{"model": "contrastive image-text model", "dataset": "photos with spoken descriptions (Open Images, Localized Narratives)", "train_examples": 203450, "image_size": 64, "crop_scale_min": 0.5, "horizontal_flip": true, "tokenizer": "word", "vocab_size": 4585, "loss": "softmax", "embed_dim": 128, "encoder_arch": "mlp_mixer", "encoder_norm": "rmsnorm", "encoder_norm_position": "pre", "encoder_activation": "gelu_tanh", "encoder_mlp_ratio": 4, "encoder_layer_scale_init": 1.0, "encoder_parallel_block": false, "encoder_inner_norm": false, "encoder_patch_size": [8, 8], "encoder_conv_stem": true, "encoder_layers": 8, "encoder_width": 320, "text_encoder_causal": true, "text_encoder_width": 256, "text_encoder_layers": 8, "text_encoder_norm": "layernorm", "text_encoder_norm_position": "pre", "text_encoder_activation": "gelu", "text_encoder_mlp_ratio": 3, "text_encoder_head_dim": 16, "text_encoder_fused_qkv": true, "text_encoder_bias": "all", "text_encoder_qk_norm": false, "text_encoder_parallel_block": true, "text_encoder_inner_norm": false, "text_encoder_drop_path": 0.1, "text_encoder_positions": "sincos", "init": "kaiming_normal", "residual_init": "zero_last", "optimizer": "muon", "muon_scale": "match_rms_adamw", "lr": 0.0054, "momentum": 0.9, "nesterov": true, "orthogonalizer": "newton_schulz_5", "adamw_lr_other_params": 0.002, "steps": 8300, "batch_size": 256, "epochs": 10.4, "lr_schedule": "cosine_restarts", "final_lr_fraction": 0, "warmup_steps": 410, "weight_decay": 0.03, "adamw_weight_decay_other_params": 0.05}
Rows from block 4 of the text encoder, named by matrix and row number. Rows with one number belong to one attention dimension. Each number is 500 + 40 x the weight over its row's rms, rounded and kept within 0 to 999. All counts start at 0. Numbers have three digits each.
# q: attention query, key and value (stacked) (text_encoder.blocks.4.attn.qkv.weight, 768x256, the q third), inputs 86-171
# k: attention query, key and value (stacked) (text_encoder.blocks.4.attn.qkv.weight, 768x256, the k third), inputs 86-171
q.122:401509436510511580490461493526501544461503590461499390515530564513511492497573492525509501488530474535442488555427513414503477501533512474535515465527523480440529425510561540453535535506535476496455502512507505477562494485495503466510504583534519530563457480
q.123:506528489429517529393423475550525497482452518454514556514541523452524517523521522516479550479534508517561457599558532460497565493500520469510503518439545582468554462492447480499516483485397457494466447479510496448504449490470524512579426524496536524503430503
q.124:557497481524536502523542514558468506540466501437472437534523486530542453499491538503493488492483518482495583550488508534572415458545503446510395531481551501447514494578471511546497454481518454421459525513525515528498442513498615453449487473459453465372515468
q.125:492486530449482507441531473487471502516527474441467535487517500489507494523504520442494481439519474471435522423411533504552470508483528554612470502533414470474450537462524405469518552453497565499481511521476491479498485473529596487511445471501431456454494507
q.126:490494651498429507471548507528528484481493452545463477505499500493478478512484472476585549465566527529495473456493495421410568428538464509511411530461508495467503489500480511518457471463484508442490528534450486494508496522514458552471463484603563544436483475
q.127:453483464555506527519526514421496470450492491453521498451472486521439508510497493531566474428526465500539432506491545481380429513494478557556490470541508486484489555575528500474450533480456475496463533497495506465537501438527487500495557493533440541468497553
q.128:459484472478413436453489540504424552540537521593446551537475497542480552533534533511446554527528504475556542562459491529493486487463533503482390475537461562455477514505517434437507509487516493487503438541432511473516491456503511493501470547528517503477489493
q.129:547511485529520448555524517464528462503433488499512468514496509493539421484525488514508521491497580513474551466443476523505418495410495423504462477535557482501568489491515484485447514495555521428474459531494529510498507531540430562537479525522452431512446497
q.130:554465502520543427502502516481526495483436480472533535518453442510485488580416512462484434436526460403556437543468514509525488460423474509532523439570481505521531467478510528487512484501431414411527539493512544500485505511492446475461423547518474500537531575
q.131:485495548509546471513513519563481479493474497492480435463501504481511545507491517525502505460458502528483493495582473536424477448550468520541453498463505443461511470496530438502539581467529501556506532527466548473464570512502440582497483501500574473501545540
q.132:427486523477567507544519520491500471429475537499507511521479431413448455562420476514536490471517514593452388544491444548471505442517530605469503545555497532455540518541557448508546534462498436478456508558490535405536480468557521538513505559490487486447457493
q.133:549449545510500483574498464485505503514424527469507466481550520510444480520517475559507480537514422454485505405533530543503524478471526546483480519400447542529574460505495445496485543507500506457473491490500491497533510538426449552472593523440481529473508483
q.134:532583431511477507550432503427538522508497502499583491493522475502474482503545467584498515567514486499472496481504543531499557486453439473570535479498505507482442555496474498482486487510484594496478513512423512482534540435437496507499493455503509552495517477
q.135:499513546538497454481506528489508563476530496475508459464477487520574510516516437560508512574545473466508536541510558466469521566488505480456547483474514452488492563452415492517481433563552518523446436585449500436528471481486554446462552526429441521524524524
q.136:560532518443460549485488510522469569538482413566535541438473533446551468500578419477521449514421455547515555477511471494543485528511439499430476536497496435512473477509487482452546528454487472467512495481516501528445485558473495530456572483465522436491469501
q.137:419460507521458500517517504497502495544495540471492455546471507518495542565546468459474458486501553483568437499490479451492510521450466440502564525490457554453530559519485542551491515493556491470473573492457482437450509483476565545510522561521469466536539552
q.138:461473473483477544528497564482431456480464474479528536543532465506487544523553447507501466546539438541542476599474472497522488500546474548449458505520483515480531521526428464515514529424533523470563433537526486528478508527507561548504442511531510567481610552
q.139:561561494473477451488422511475499418438546615440454589445579475507452516475486526460404528499502463555524484503540491451494514508482517453544510457525442446561493509508511496605488542523489554510565556475523478569512547501568512453501503474482492445459454499
q.140:447474574510521542504537426513493455520561491474484552536525518425474460459489504494505496528551449533436533500488442576487502518445562387521534512509522572500497471505534511501497583490508474470518449395494568459478472499468485443502526445542540514554492573
q.141:475468502543470445491535408445530476410513515552465499547505575450582442537467546472486490456531496488495509495471532467524489505503501510519595555592515434546446472475498453553550502545506484536506538464442487484502549477512556411513539470441475531495527552
q.142:445499443520505490508497493507473508564516515478490484531539536541520473486535498530478459518477484490497558461452497480478557388482497456535470553522543485536519529597503542530544509526485508540473509506511458551486488432382436494479457505575452553563567491
q.143:529491440581464518475528465411474542500550484488505429529454440525424436536479573509515533489514526541460529586497470453513444486483512499465588463480501457505499561495465555434462559485553430478516603535501480555540551472511507465492473499533558570458511523
q.144:492425520468520547537485528535445537454509479475472453542463546518465488480462556513519416459441420481483485447576524506527571469569512437542474454459552489523489546471531458465531480467488471505509516490516533407488513523468507459528464470461540520476465551
q.145:504502453441456502414510453382503533540434534499503548500467530477496425428503548421545478549547496450552485554425477428521454527527581522493507489543539470475502528512493465466555457487495544424497515467483495444476544519501553490528480528539529535443535519
q.146:539500428468388493459413487504551454491483489570475507474449467499573481447539498531530511502529505500456462512514424472487467539454533462568465456599503507433583461417522508431517534514538583587491471475511507469479494408549510487561506523472469505526534562
q.147:450496515485516477486487497562414556481528507512515508497441525582519480394442503545518505526495503490563422509472472513473519488452534577454487505555464522459477499479478507473445537484472498534504596524531491504455459509450494540478479533521583526491525451
q.148:528498509485470472486514514440496449536510455526518468476519429529516481526510538489500500543525495489438525446387462489480498521519550485483489524444489489569449497503426497469544511437438488524551439570516490549464492467498558464618582415509547587507577500
q.149:544494419483537436568467540511532459517519449529530554543499473524398544517532465403482572543538476519427440570530590497556512470487451469532472523435489490539500537514521512520478505544528415475520598532506470516464492550501505439449536534550491495507496444
q.150:542472399525443540449528489457502463516459447447519549494492488499478485449530534516499520471543471548500502506468522570492530520537561453524469441494504465511551505476442521426434495460476429558489466485554435503495441464544498442536539392532451519500496497
q.151:472595509470426503438530580464535450475510545505499483507518504488452519535517542523543540468512486453537500465552481481482471505444469516468502474475441441531497556546493526510552514453521456480479478493463546479424400509455455536538457501542527502502524550
q.152:421479569565438522412563476505515492518555457540501455458522521552539537484488473505580534477490430461496515474444455527583518487533510592495488523447494509521548498547368483506441509507455509480532547504478489567506464486489519570467465487491508504512481489
q.153:512542451529462506547491458533543514541490518501557450515462517455460481464441520489405455493532459377517571571424470447481521466533457494534481553546530481441439479539521535493470433560467536490468478496543491536416517461540512503545456474463500474483536464
q.154:435534495507516455562452506559491510553466491498560528444473477430504573517463554590559442464527496492512516481505569502493515514460460453503507491579536411450495482510469453503497493528513379531504510541479515526422489498410481487514464558467522520529494504
q.155:493503534504489508541484485467557478609516480536464491515459541501440484513501465489487452504496524490461536449557424461540494414462496432509491522553575517444484531514532491511440553555484538567443537476478490511516466525527555465573518493475551451502534517
q.156:511492473519499503498480443551415442464586490542415454521572515507458561533401501544485487479473500517474502530491531515521484466562463476455490450475464509476481506478585511485504494471471513518552469425516473546572536570469501536472523553471406524433534507
q.157:458480550485407476529539436475466531478503481503474595540468507557445575567493536431500496420468475454486525449550463533546486442482612564443398545512542472459523447565502508439500596519522494477480415487517505480504552468474460489486502439507489493493477521
q.158:448487464473522512541445504598494467532478417545501491557525487478540548477489415528482544478487533491492430562524514469469557520480520411491429465552526566447515457480500478431541492516551513520568497446463560568570493515500443470561490445493518489506496529
q.159:515522546513485534432510483536437486501420487483505488522515493480499503532440515474502543531509470449520574575540495452521476512478421459474456488536537550491471437457501491557472544494534504563485471552514459497520474483513558536555487505544490473501500480
q.160:482504581446465485518500472487509446512531411534471446460538510573531560491501527546517449539494546540505535543465447526501540500546542480495461401576521497429557508455465506498466443546607498462477495507543462486563463520528507486504479563558491445567472512
q.161:527401467520498479458470501432517475461577568508597473520447495479516481546570501501513505477525523576553517401528481523549528458468578506485464446557465519510524503526497542510529473510491581540490521488546523486490464486536481474478445539496437496409454554
q.162:451414522428543472495474523488423539444459504514480572554487478556525507508561535524505461522540500547535498426484540476542481551497556572525502489524546527509474478463538501538481488466556440524480511475400524502543536513490508504441576447494424531462605456
q.163:456540516583478483488473539510484566435523488558549454500468515470454518445551514511527474464486456497502523468521472540512507531503463538414551567553499489565502546514464556478573513512466473499519470507500507534510506482445507481502443471493451502573530528
q.164:541501526481520533527423527548517494523465436430477577394480471530577494500507508473524493525485582516541470526476502497502433503485462465484500496573488575549492476511510438450465514414394462604422504511469511514505500475499443471479480510490502492493457554
q.165:489485537540516481553499456469466494527522588475579532420479519533535542539538458543547466484474491478468565634507573494468569481455500525494452437518423517548540434523546612381496441547453436476461539480582462553487550580472475507519476461491487505520529525
q.166:492496518483506495517558571515540473527441476517474482439491506431495536454538524457506512481552552530547420473461563506493440524454530490547514478526520567513444498566504567468560549560448501480536431440527497441470515461528506489546556526563478487421533461
q.167:500460484456469457538383455510533484552500506458523508436467442435417543511491409492466469461511518541493479583501468487506525403513509491531488513502490520498536483508430580582529503510492409471505564441478509437573469457536545533469474468505514474533458514
q.168:468477485516530567547431489486456457511448445427576521406553520519541514476507498425518472503528496387563477462504461510456428503533527486538542518541528493495543501454504520478459537526464479532478475560448524482506482492509523492505501483454518539514509459
q.169:520485524496571458595481529541518487552544549433519424482531520485479513520482512465557471565512559484447617436436494561451505460517451515485481588490447449510538498491492488505500490488529519470467556494573522485483482534557595522526539455550450495539506488
q.170:560604511490543508487494509564480487516412510519494481491525483546506519517538498491514570454472513515452523498478514575498535499475474497546469522439504507489545458536495484457510568434537480469430454406475468523481451468432504444561484483530529473502461478
q.171:518585533508490478474506522465502553475460510493531486477440472498549544509427472585472511489502462481488567527452512482489472439544485560476470420516553505486518573541542549567550440542477489511554498502499610523541497494514451440636520508448521493456484457
q.172:507467496450534507491449471512470513483508447462487502517474500495519457447518527556470484509541511499483496561572462514505438463489533538569514566505481551484478544549461554450514415502444490427518467374510519516450481534433489514510545458507496572509447468
q.173:557532547540418527515480445471533551541479547465525511475460473597537552542492502494548490532552536452471542441524486451483426481457539491493528508448414477546479532525480532448463450571423474468513510523505432543544460535497525525540582495458544413544471510
q.174:504512466478485482418536508504512521511587501521458602538485570507604421471485473499500536433539485484460458462461417491526516480484501472426459483437536449556509501521480516549533535515488472477456509450519467523491520420519537600435453469520513484483420528
q.175:559478515456553482463484487513477524529456531538526459503516502457511484515513558422447501493525519458551452468520513536470438435463548493503566489498437451533474535624508456445476503466518540495467552541439501545525514457540481522481510480530509518537541437
q.176:517485531466423523459554476439462547546544494481564486458424476511497446462488493484560508467494574528481573507525469519542525437515579438563502522539486509477470538490504482467585464490540545520442481434487461432484452504454494502542520564503489499515569545
q.177:495499498542528411457550501502551459570476538532564509511480484514464492560522488450413480508489491471422575483467504480459483550540477507542447454559411478487443511569454500585543492440537509470504503471497471504517473436449501515605527538455514577494498456
q.178:463513521551486522491516494489531545423482492432468507549525507475490501450497487503564444453417488535495470485534498505528478429529546469498481471501500513474516447489502531514404485457448490515516466502446446471554508489455459502450522522553517564532503474
q.179:514473542502502493457455481481499593526483482505483449506492455458503443450554448413523485498477463521430591514530527505430467482482451489510551547513495543485469475448479444540441523544502512492532495543521421515520524493491473500498526511544455498490498514
q.180:522526591530492533501546413563494504522492481514541504469513497503450456513564472479469522467566488506464429535448530514532456550561487548465578571451511518570513489511465476525475500520531510512524445444578554504477543500521407508399501535434487504537597497
q.181:452492499550511534466427564469545478548561526542471495473526539604507510473509481530561475532486470548539556488477514500481477445493485490443491544516514465446530506511465504524522443508581503501444525517566517418421549483476515465450569447493528455462533498
q.182:518501590470532504544487460509521523471480526474527481473570512480580539479582516519508439438517460518455456555513479469470469580460514424481521430477507417485555492478450531492554555446464466542475438498514545426545488525478521432471483519490500486594495474
q.183:484457514490582561495454537520540473482453584542538512511469490569493468528524605508538459533467522445526569524459504463489574472498504586508492498504413475562440527490450497571496499532454539544508412426538453479496443526543412487547497512498509530428508465
q.184:506551487459474482555522520534475512451455458448519465533458488488458587495505556518445563489480482462466430504478491506575531476546594567530443459504469525578542498485534610518552505470467506466429487453478569479475516546502515483535479504446475551519532416
q.185:464560481547546578577477525529531481468555446471473459456469511516524486464555482540453564460509460513514464463484548546459416464562487508550403448509501449510514482471448513481425560498518517493518515426480473470463570476459567513483552540563479536444558489
q.186:464484491558462554498469509563516576572504437523437556492388515542451495510493451471477485541524497487501496617484443500507471544497454504469534480495499470471479496495496495508502467548501591476417529567472583490426545512572488572525508471453505593551472465
q.187:492496446569516522467472446519501528509462470510581528500507548492540483466571462460508527511511441476509429477537530487486463488487489511514508484489501487479503636498552503469558498425460442484458522452499570456537491466487482473475532491475497550521492504
q.188:537488467428440438529495518496509414504490501545458504557493447529509680479450523488491494475419505505492554528516469517574539429519526464470483462532510515446473455485446526465469555501422492505585477577499509589575517539511535522521548572495469558479451545
q.189:559545492445460510457498460413473513413522407532470489537533510503494485587466491447441482498465472522539526510444476511526477626542527487518482572471450520473545507386468463499429472470527520481473497507497478487465503508478433554455477528607527525517548490
q.190:459464493492528519511494521532576505561488451511507501508501518514487554491549566482430460492436495575459520517547479504501546513576487507488448504507532468501530486455556521527530468548521500431504469548533485515454440516481394457517474523445472564444528575
q.191:466446562472551536486465518523508471521492462539523463486529545564498462516467550476505482548527397532527500526507539550509492486513397528511576469465577517493487605538569509467491479492490466436504462536514460468474504453516521472517493474439506415447517490
q.192:481510546394553478521515475544433514557511492490497485522537500471615539550525488519510543474518512438533474439505513512508473448462529504522444489561504528559537539537492513505557547464545547530452489522434543455468470464532532486556489476534447426503521592
q.193:467528432483504563567532531490422512533551496523390514496418511557524480506563508550478584508506446504476519468545477420476419487537516496522440475474531510517549502493512560526511515476472489550460544518446462509450518515466515499446487527499495477404493483
k.122:427487536490528433588504464575496521439528545514519494543441498471464550541491495442520512536444483486514495490519500517501591485513447533467458519493426465561504422550527428523497479496478530549499477546521517509445520492476479513520481498466568475472415499
k.123:418514544456511424503410553540444464489509537454518447534433594561462470416496474491458510542485532482461507483497548553429565549513466525488494529542497480510490518525502452486521481461552488521493419527487487473526565513524554477501606502515470486526485544
k.124:485515515469585559498480473476528476509467451455496505598538478505499487456523511424516435506471487569498499403548533544491565482515526464496515576455524474418519506465491462443505508576476409461500496454468517570448464546575560441470419551517540543473534532
k.125:472506451546535481481511519497485529452459488471407411450453553478478544497462488416487526493511523466488472482531501480522432491530541520498496485479464505445511571481488493504522473554504460443549534494448488508518398516532471501499569482494487510487581557
k.126:530496439532540503559483504488484467510450501555500561511561475481543533457484514472461522551430500534484597552496454427486509474508553498495480493471477491489531543455559516474527537523425506446472513508435545501563487571447468506517516527488453562497467467
k.127:540554526618489504497492512525458467499485550541484407512554529457435508529449564545571498534505550447480524482541433544542490441511508519413542489447482494500536533529458494466484504495432529485481520549500445441484479463488473522549542428530490507526461493
k.128:462476465426592496473544501488527454514502514534470454502496518544472519457454517430529530458505539427524484531482512461499526541498499459524533550482552522469486485526491484496507506476496462513494468537528473569449475512548467477548487510547483511489516471
k.129:524563506520575454460440534500406555588494481577488526499533517504483476495481504425517496445473478430433520471512475517492495492486551589546511486495459446448504464415514449441507514450418478478480574525511465521455453530421490528519501544550478488465483505
k.130:434475587465585428507455503526485474473458525524454559473531545525464461519493480509517512554396440499526530496511434521505563488511498466494503515489553484481477521483522561484490535481521508432505550515538501507452477483496569453527471515483518550567512477
k.131:502474586535534527450505396539547561481488541473467559492558492450549493481501507474435485452439499464455567470484485539519522536489509511502539532461571483500478495437468554525516455529457441512469552537516498536557461442467480518524441529449476509503521455
k.132:505490541490605546508424565475573506529534468498584522532511564504535524434615470521470579484516483499459519511577470473568533497509376450497540474458449525542462470492454496459501461515490476485509529487527478530486450452555500523503428474488569480418513528
k.133:533594550583543438501508532471479495463489526461447550530472509449494538467443422512569556531480506433486490396458520473533497496561472538434461484494462476517469532571479492506450415528467436462526562549531415534532481582411519511465509444506513451434482478
k.134:484497455465477521594422516571518476491458479439555452506532456551581492423524609550530517437559481471471485534585492427479467499491465490415504439555534573428497477523504489478521567494524464464533531498442452484499527535490559474494492485470490475461458500
k.135:511435467474425517449534495562541502453486448509460521489459477566475493494534502439451453533550511476549439526463542499465467549488485468460494529513496475563496486513494552489506447453487519470524464460536567457530515489438534468495531484536535509525404555
k.136:487541557511514555469453468417429467508450559494458456503545412594498573514478451582516513530470484418534528427577509454477444498482443542499489522520495480456497511535459496451545537440483483485464559452432466502508507551493489466504483470545395540477544560
k.137:464437488515403515490506466479490504471496481440490457422515493521562480510437489511473536473463487560445515551512553463517521514477503448468467450609567508501567501471506509459523514466505454551540544549588548492556469473559510527525509509494505514461443540
k.138:504563480581577561509559468454526549550494500519495515527563473546428496485468463460493535503480502493508484538484534526544477462489509515479541454492538465409484453498454426473517479512488406502496479512508490438483497508548444500558500457543518556464474461
k.139:515425483495538476469540494512473469548577462412529464461501547531490500583487573463463484491518483519470502410440453552513426523539531536485530471459508452498530492519515451548547566544486487531533441503492480460433577469504441524496519487482433482522549556
k.140:479486589487495480583559519538485550513494496480475506453476485503493501583491496468496511440457505508481519490547515542467545483434541528520520566540482585536470454454525474450531425503507492542498515543503552513560465540492430478555382523560564491568566468
k.141:570457541494510550459463463503546600500519469533424473410418432456477456470536494534525524426559424494490470453444448527500481487484472412591501574437439525551548573513495532530478504504473461535473563513626523497441445554515452462492471470496475480501514458
k.142:496577516551460494512499462626474496516457462515453507518527474445560483503516493512521544506474502535574439534510547508534492568487435471476484443450479542533429435456549486566495495421515469389496504501570542497465509595526482583488449462446533497501465477
k.143:559454429516437525495440498475429487530434523500553425530538582548456555436596561515536516501474508545576532511446442534546559508510490581466466480481483524437477505531478490497559548454622429466456411552502481493530449527563469525547449443478514465522443505
k.144:502487522518487503518540453526532540528501441483420447499482537512516505472480488471500491511443449470528575465557483559518457466514533492477489521506528571453473497575496545423473507454459536538504459577550519533536512500447524425429513503505562500536460469
k.145:496542552579484486505512533535524520489489514454530478538535492585516470465453456442495527466480534550497467500550437411489500515505466452543497463455431508511441529471511522499536555442482476494511496524553550482467515505432471514514444489595474525517502519
k.146:498464503465522468427472483409512474452418460496507548605510506497488543532534526419467510487509492515537462429553552566428482491489506463467472496435517554504496502472538477574582508460477495482457490554533527518472499456551507489534471519517501501460541543
k.147:539518627504539523543543532482520459530470513495513508489533457475483478548462493500500472493546420496570482456454476492556517453496472462524459525514523449565529398461475514475519558476506529490555467460483518426487487475450481536461481538554562456529509470
k.148:483456586499483503463576434482513531484470490486564408471552492421467528470499508514491509545544521497506513492565538510450481548561488534495519501519534529458469506468507471514539472503486504461546524532583484506461509492498490476465528492534494429509459506
k.149:469508416522501581425544545483536462554464433504496462453527460482472486483509506534551473514535483420473502480514477491510560512490537482504529511588506511434493526512493543431562527496464531517466459506512441547514488465500534524547575494611539560452465471
k.150:531443518531439498496486499514505479469507497491453489501542511498590494504471566509418515496499563469488556451507475511524490514468558556535524553504473532541496472477543529479514515473563556515548537407414518466458468533486473482519486492512467508453501553
k.151:515547496504478447576454452483524465512468554511450554417472572458505454451468507484477467473520467425468396495578526497523460488553563494548466500454512494461415473458437439480459456476422468509500511420603546483525523496498500542479543581474516515497575532
k.152:560486466476452509484483432471493480441514561501536524436422545515525480450477515572515470511515523520479557488468490454538514505545519489492561531464488552437456485509427583510462460508495498485533540461579431540510547559554492499433426487519531486503458467
k.153:501522456542535515543475532529444461478494509490508527477487425523577544502537482532406545430541544522437487474560535500542552539468515504528457496456500476534475464518515512496550516590529448504514527549467515523504472538431519476513520517537451468468461484
k.154:485469513525539517509522468481487492549501418546517477487435481479414487496588543459449495483525510530449414547526445473457430493439507450432460522500465549545552434460565471478535499472477539437487466501564508564412406536473517490460480476569469544533453539
k.155:531529507536528447504533481525514514455511471515469608510433483540512451455510503473493446528548504537493453517538545534517437539454459445503542518560560484485463551500465520468487507546496513510486521495468462530436472507510491533501488514476508475589561520
k.156:432490514507498494463466523455477444503465553494532566517534498529461549542493532527535618515455425565480484435540509531497489541480461395514428491459537466456455444522424493467537469494466511493468415532492454527462483484489596593487520499427593557505468492
k.157:528477506460499411550459456474543495530449477471437544562445614529564498452513526527492488544498517384551511520511469497527518513515477513483547451547552559481489587436528556495517461474483520521483511514548497597507517475439558531490488511502452585523510411
k.158:538482504471521449458473485513526498436499469472464488571498495467540541517471476422554520460526477519482524460581528468451492496500566524514448549452516478463515463521504497513482547437490563552500511496554518532487516442556462526513453520479607556476568448
k.159:556447487454560550467610503530489481486516471525512539465534495499516478501465548477471476471528577514465480543540487483436503550532494461487494535537529537478453593561531518499472407453465468571562467509499450481480460525529543519455487443524477526507579429
k.160:455467510555520475509476504481534448503494491490505467496455416469499487422470507509432480485482492527453503523475498459516509528499506476531501548429483548491538474458506468542584518503519546495471573502448508454581524570441535498587500508583486543509430506
k.161:546484460508568554511505468544508493495528514554493469521468556546482434560556509464478473569518484500451598501490477500557553468528536485450457458496519511562518494424562466439474490529542492414508515467507503548459514477506498445489558549514474502466468520
k.162:500519476542485480493541497527570549470484504543468483522450524548464484442561549430518501441478508526527461523486530513518563544504524558432499399507522402411455547536523480458525507532484497548419574434500562510504519546488453503520510545473535522467482521
k.163:526557521462546515469384585508551488542451450420516513473513486419494516501524469523492467467501509477428508512481502486537477553501442413419427421477551497533493505481442494461527485551560407485433490531482508531522480506532437412529491472650530539473449523
k.164:500477500520512547568468449558501520460554511473540479425442519582510452422471544557545533388522493438534478534508536565507547534432475570500492511548478432490446483494530485468475589503532489547446527477500470457475495490502448529447420431496501516467491431
k.165:511479475492501452507489480501525494577584549508516549535526521480539482559519455510473451497447495476553520423446638455503523451534489455464483490489430544520492511549470433532587541491499494513475518556542535503537399535497465539548488524508519538401501486
k.166:512522520482520420531431563461499533445524551472509511522476430505432458489488488457550547500467447489497478535483494556470466467505440499471512556542508452513461556532534491525503430519519468520536564550486515537457560521432439514477485561490400444604559548
k.167:516472535506430543496523490499462546516523538445523560445479425490486480493517466506503451485487483604452563510492537447447572482538513517487505494470523512489501505484440494482424510515506493554543545510473464498498394472525428484522506457424531562533499484
k.168:446431509474460504509593538498484515592463470473578507468494477514551549486484442477531503482491504513476496607493522527550547522498555510581512575477503493490448518492499511490488496435497494505427396505487528484453459473504432555454501595503450482513507483
k.169:568542518532495509552508465533460473545432506542510488534490436475534497458569512552523447467532520415550511437493560461453527466541534488532428528548519494465421508528480508457511514508460512490506494499417491449509563438527498533517494475473478455512508509
k.170:512417439532451525529488537500449428473498471514519482510490542470479501627481539525386464496480530510450487466594491481487513503497510502539481537549517468552486500525494540485552485503536564564507505528482517542558473495473512498500468397434538462572511509
k.171:548503472564498511467544521537444472542493485511480535455487474471491540525536518468501558514533458560470534548568429572571571466489565474545450513524508538492527526509487567500555517480457505557447472459495600453495459463614499532473497549526457472523375536
k.172:481440527571488592502497484441450513557480467454479485470461560546435483521486504454520441514519523547448508480462483479427489478494536562512492563395545475455435492469386481467513509471509502512551519582457525475533491535521558550522531463533556496502563481
k.173:485519440439472537564506426541496473529444512518488450519504484514516494479470568495528531431543528562488499477481452501401505500477508525562469559554505492568476571484503494497487489483470496532493439515529542447545538473513491499506526497514519534437568432
k.174:497478475473475561588442561530540483488536526517532515533473470470486441608568403513449450527509367503496475511469512504489456491486459489506453441413520436460497486537519544522446466490441525495531456494525469481552509578518512430440440479435468443481495457
k.175:459527470488479483478576446532512456493482516520484417480492484468532506554479504454541507551541411549511421529478461554588442453439442554428492489557471500454488459523558549556432549480489458560518534586525452499519500538465484482492489456443443530458567443
k.176:506526445504535568518527507488534426507495457480522487503509532453501499431538557572540531452512528497472502530481486465480528496455568530547470485527515486513496477565479515521503524554459473615491463468447473461495496481483485446449474510485496443431434548
k.177:570541442492528494471473529478489563518508567486563484501488512557541462496483535546487473528540545488491466479531495552474484519501496555463519499520495562460463385522504411444545480498461467493459491468515491595473435532390508507486545440465477540481511487
k.178:580536444551413459527543502494502581527526520465523458494528463499481522473533481503453568460523543468553477524495539482471472547513464505522497506554530470524506514451521459507528503504486476439432508534490507528572453541510514491430534519578541510539454520
k.179:575502550505464498410471538444461486523546516507513477537508546482476482465513488501476534545495460556567470484493456510577566460515517506500484462529491483519480489404527607502554491500504548421540471497554540507491478492555519542472525468467569580547477543
k.180:497561558547529513481483548453481537466464450428494432519540463584499510538508445567459453598451380507554567455594527461484501568525512472536462499551453487417508505539530458580487460461407508538525422551525470539506532517439531503512549510523509475456504450
k.181:503533486465495519523468470536479553508478450507525522533611491491484489546457500529508476482518419443548466496482494435529489463413503457434545528504499502496479476440559520473458466528461511505511434486486558492522443566464411548498476491459568515599540551
k.182:562443484601525504435469480465518505530505467513517513500463459592518620430483566450449541508601466444473515500503495547532491545534476606432534415584493561455542502471467446453472508415528505438511527484511498562509438523493537503425485493437542528470496449
k.183:544534522512536569494472443491525530447544538533517496516530449428525505463426507512601476454469455549535444465518473486432518430527514470539511492473466564424471435593513519499478454577416501539530502534499460572463489482547489554544487542503484437530507490
k.184:482573470633462504440470549480503509519558553447487471432487440482599546500491497544459496497472416452514476468562534496512548576492532469514502482486493578491492485502448520488504487531535488465420490458450502528499511575521534490444465503540486573427524470
k.185:497484527482561504524485467485517535523503478484485567494461506487499534523533481570460582505509553415557489559498534474466481400518521474531500579483532521508547561568486426455576474488465533448436555548450459467556479542503488492509551517527522447546514538
k.186:523494481472572465562519572408518466510472492491482520513477507526504411477471523409408485475538448514509482489566458464500517542471461507499507473485481502511542562529482519534507440466385502568481583497511526401544513495558530468456561472517529472524547432
k.187:514483441461451547495501493481484454503507542529512568535496488419478462429495488472440475451530531496497491482460556482501492482510451515492534539492581500498391514475516502446496466457527538401481495567559520488469510434467486443537512478557526478479480580
k.188:521476468534488514485482478505568513495527538499492470447513521511479570528518499463502505471507537403469487498526525481418506533548456490512546495566557521560562499518508459501622524573456575536455485534490439479544514511501553520486499519486546493433606565
k.189:536560532560520514533508501465474498471490519450561491522555539479515566480520469563438482449424532508539531513563486465486525532550538532519397543554484594479511511551519533567546496496567489492457477530487525441444492454535540502453480544420552534483523515
k.190:456493502505501388420469514456499479578508476487504503535531516527579528518489556549541454557444475551499483515514554443498530494533463503441560521495545545490556511533492542436499541489486533525448529486462514493497502468555486523483416516518492443429539504
k.191:469461516525485520454518466588448478471452463516530546426489435488505475535511506460533386506508540472495466509514531470553517501569475574558474508530477588474418427547602436525460524521466457558506460408477539458486425477473529488505486464421538447575513484
k.192:408479519550487537531454479469509475538472482428446519481539514556470447481558465536536506499484532574526498533532503474518503496597550508479542527510453496469458509515482567456421559469481510433512490532520488483483514437499509474538495540450452536522415465
k.193:525455535551567497482548445540454467509451475555497491521469563507506518475491520473494521452469534453504455590559440511538459534470531511495553565476433511460485531480474532543456443474542384641500512536493522533465481573566569578561508439484501527463559407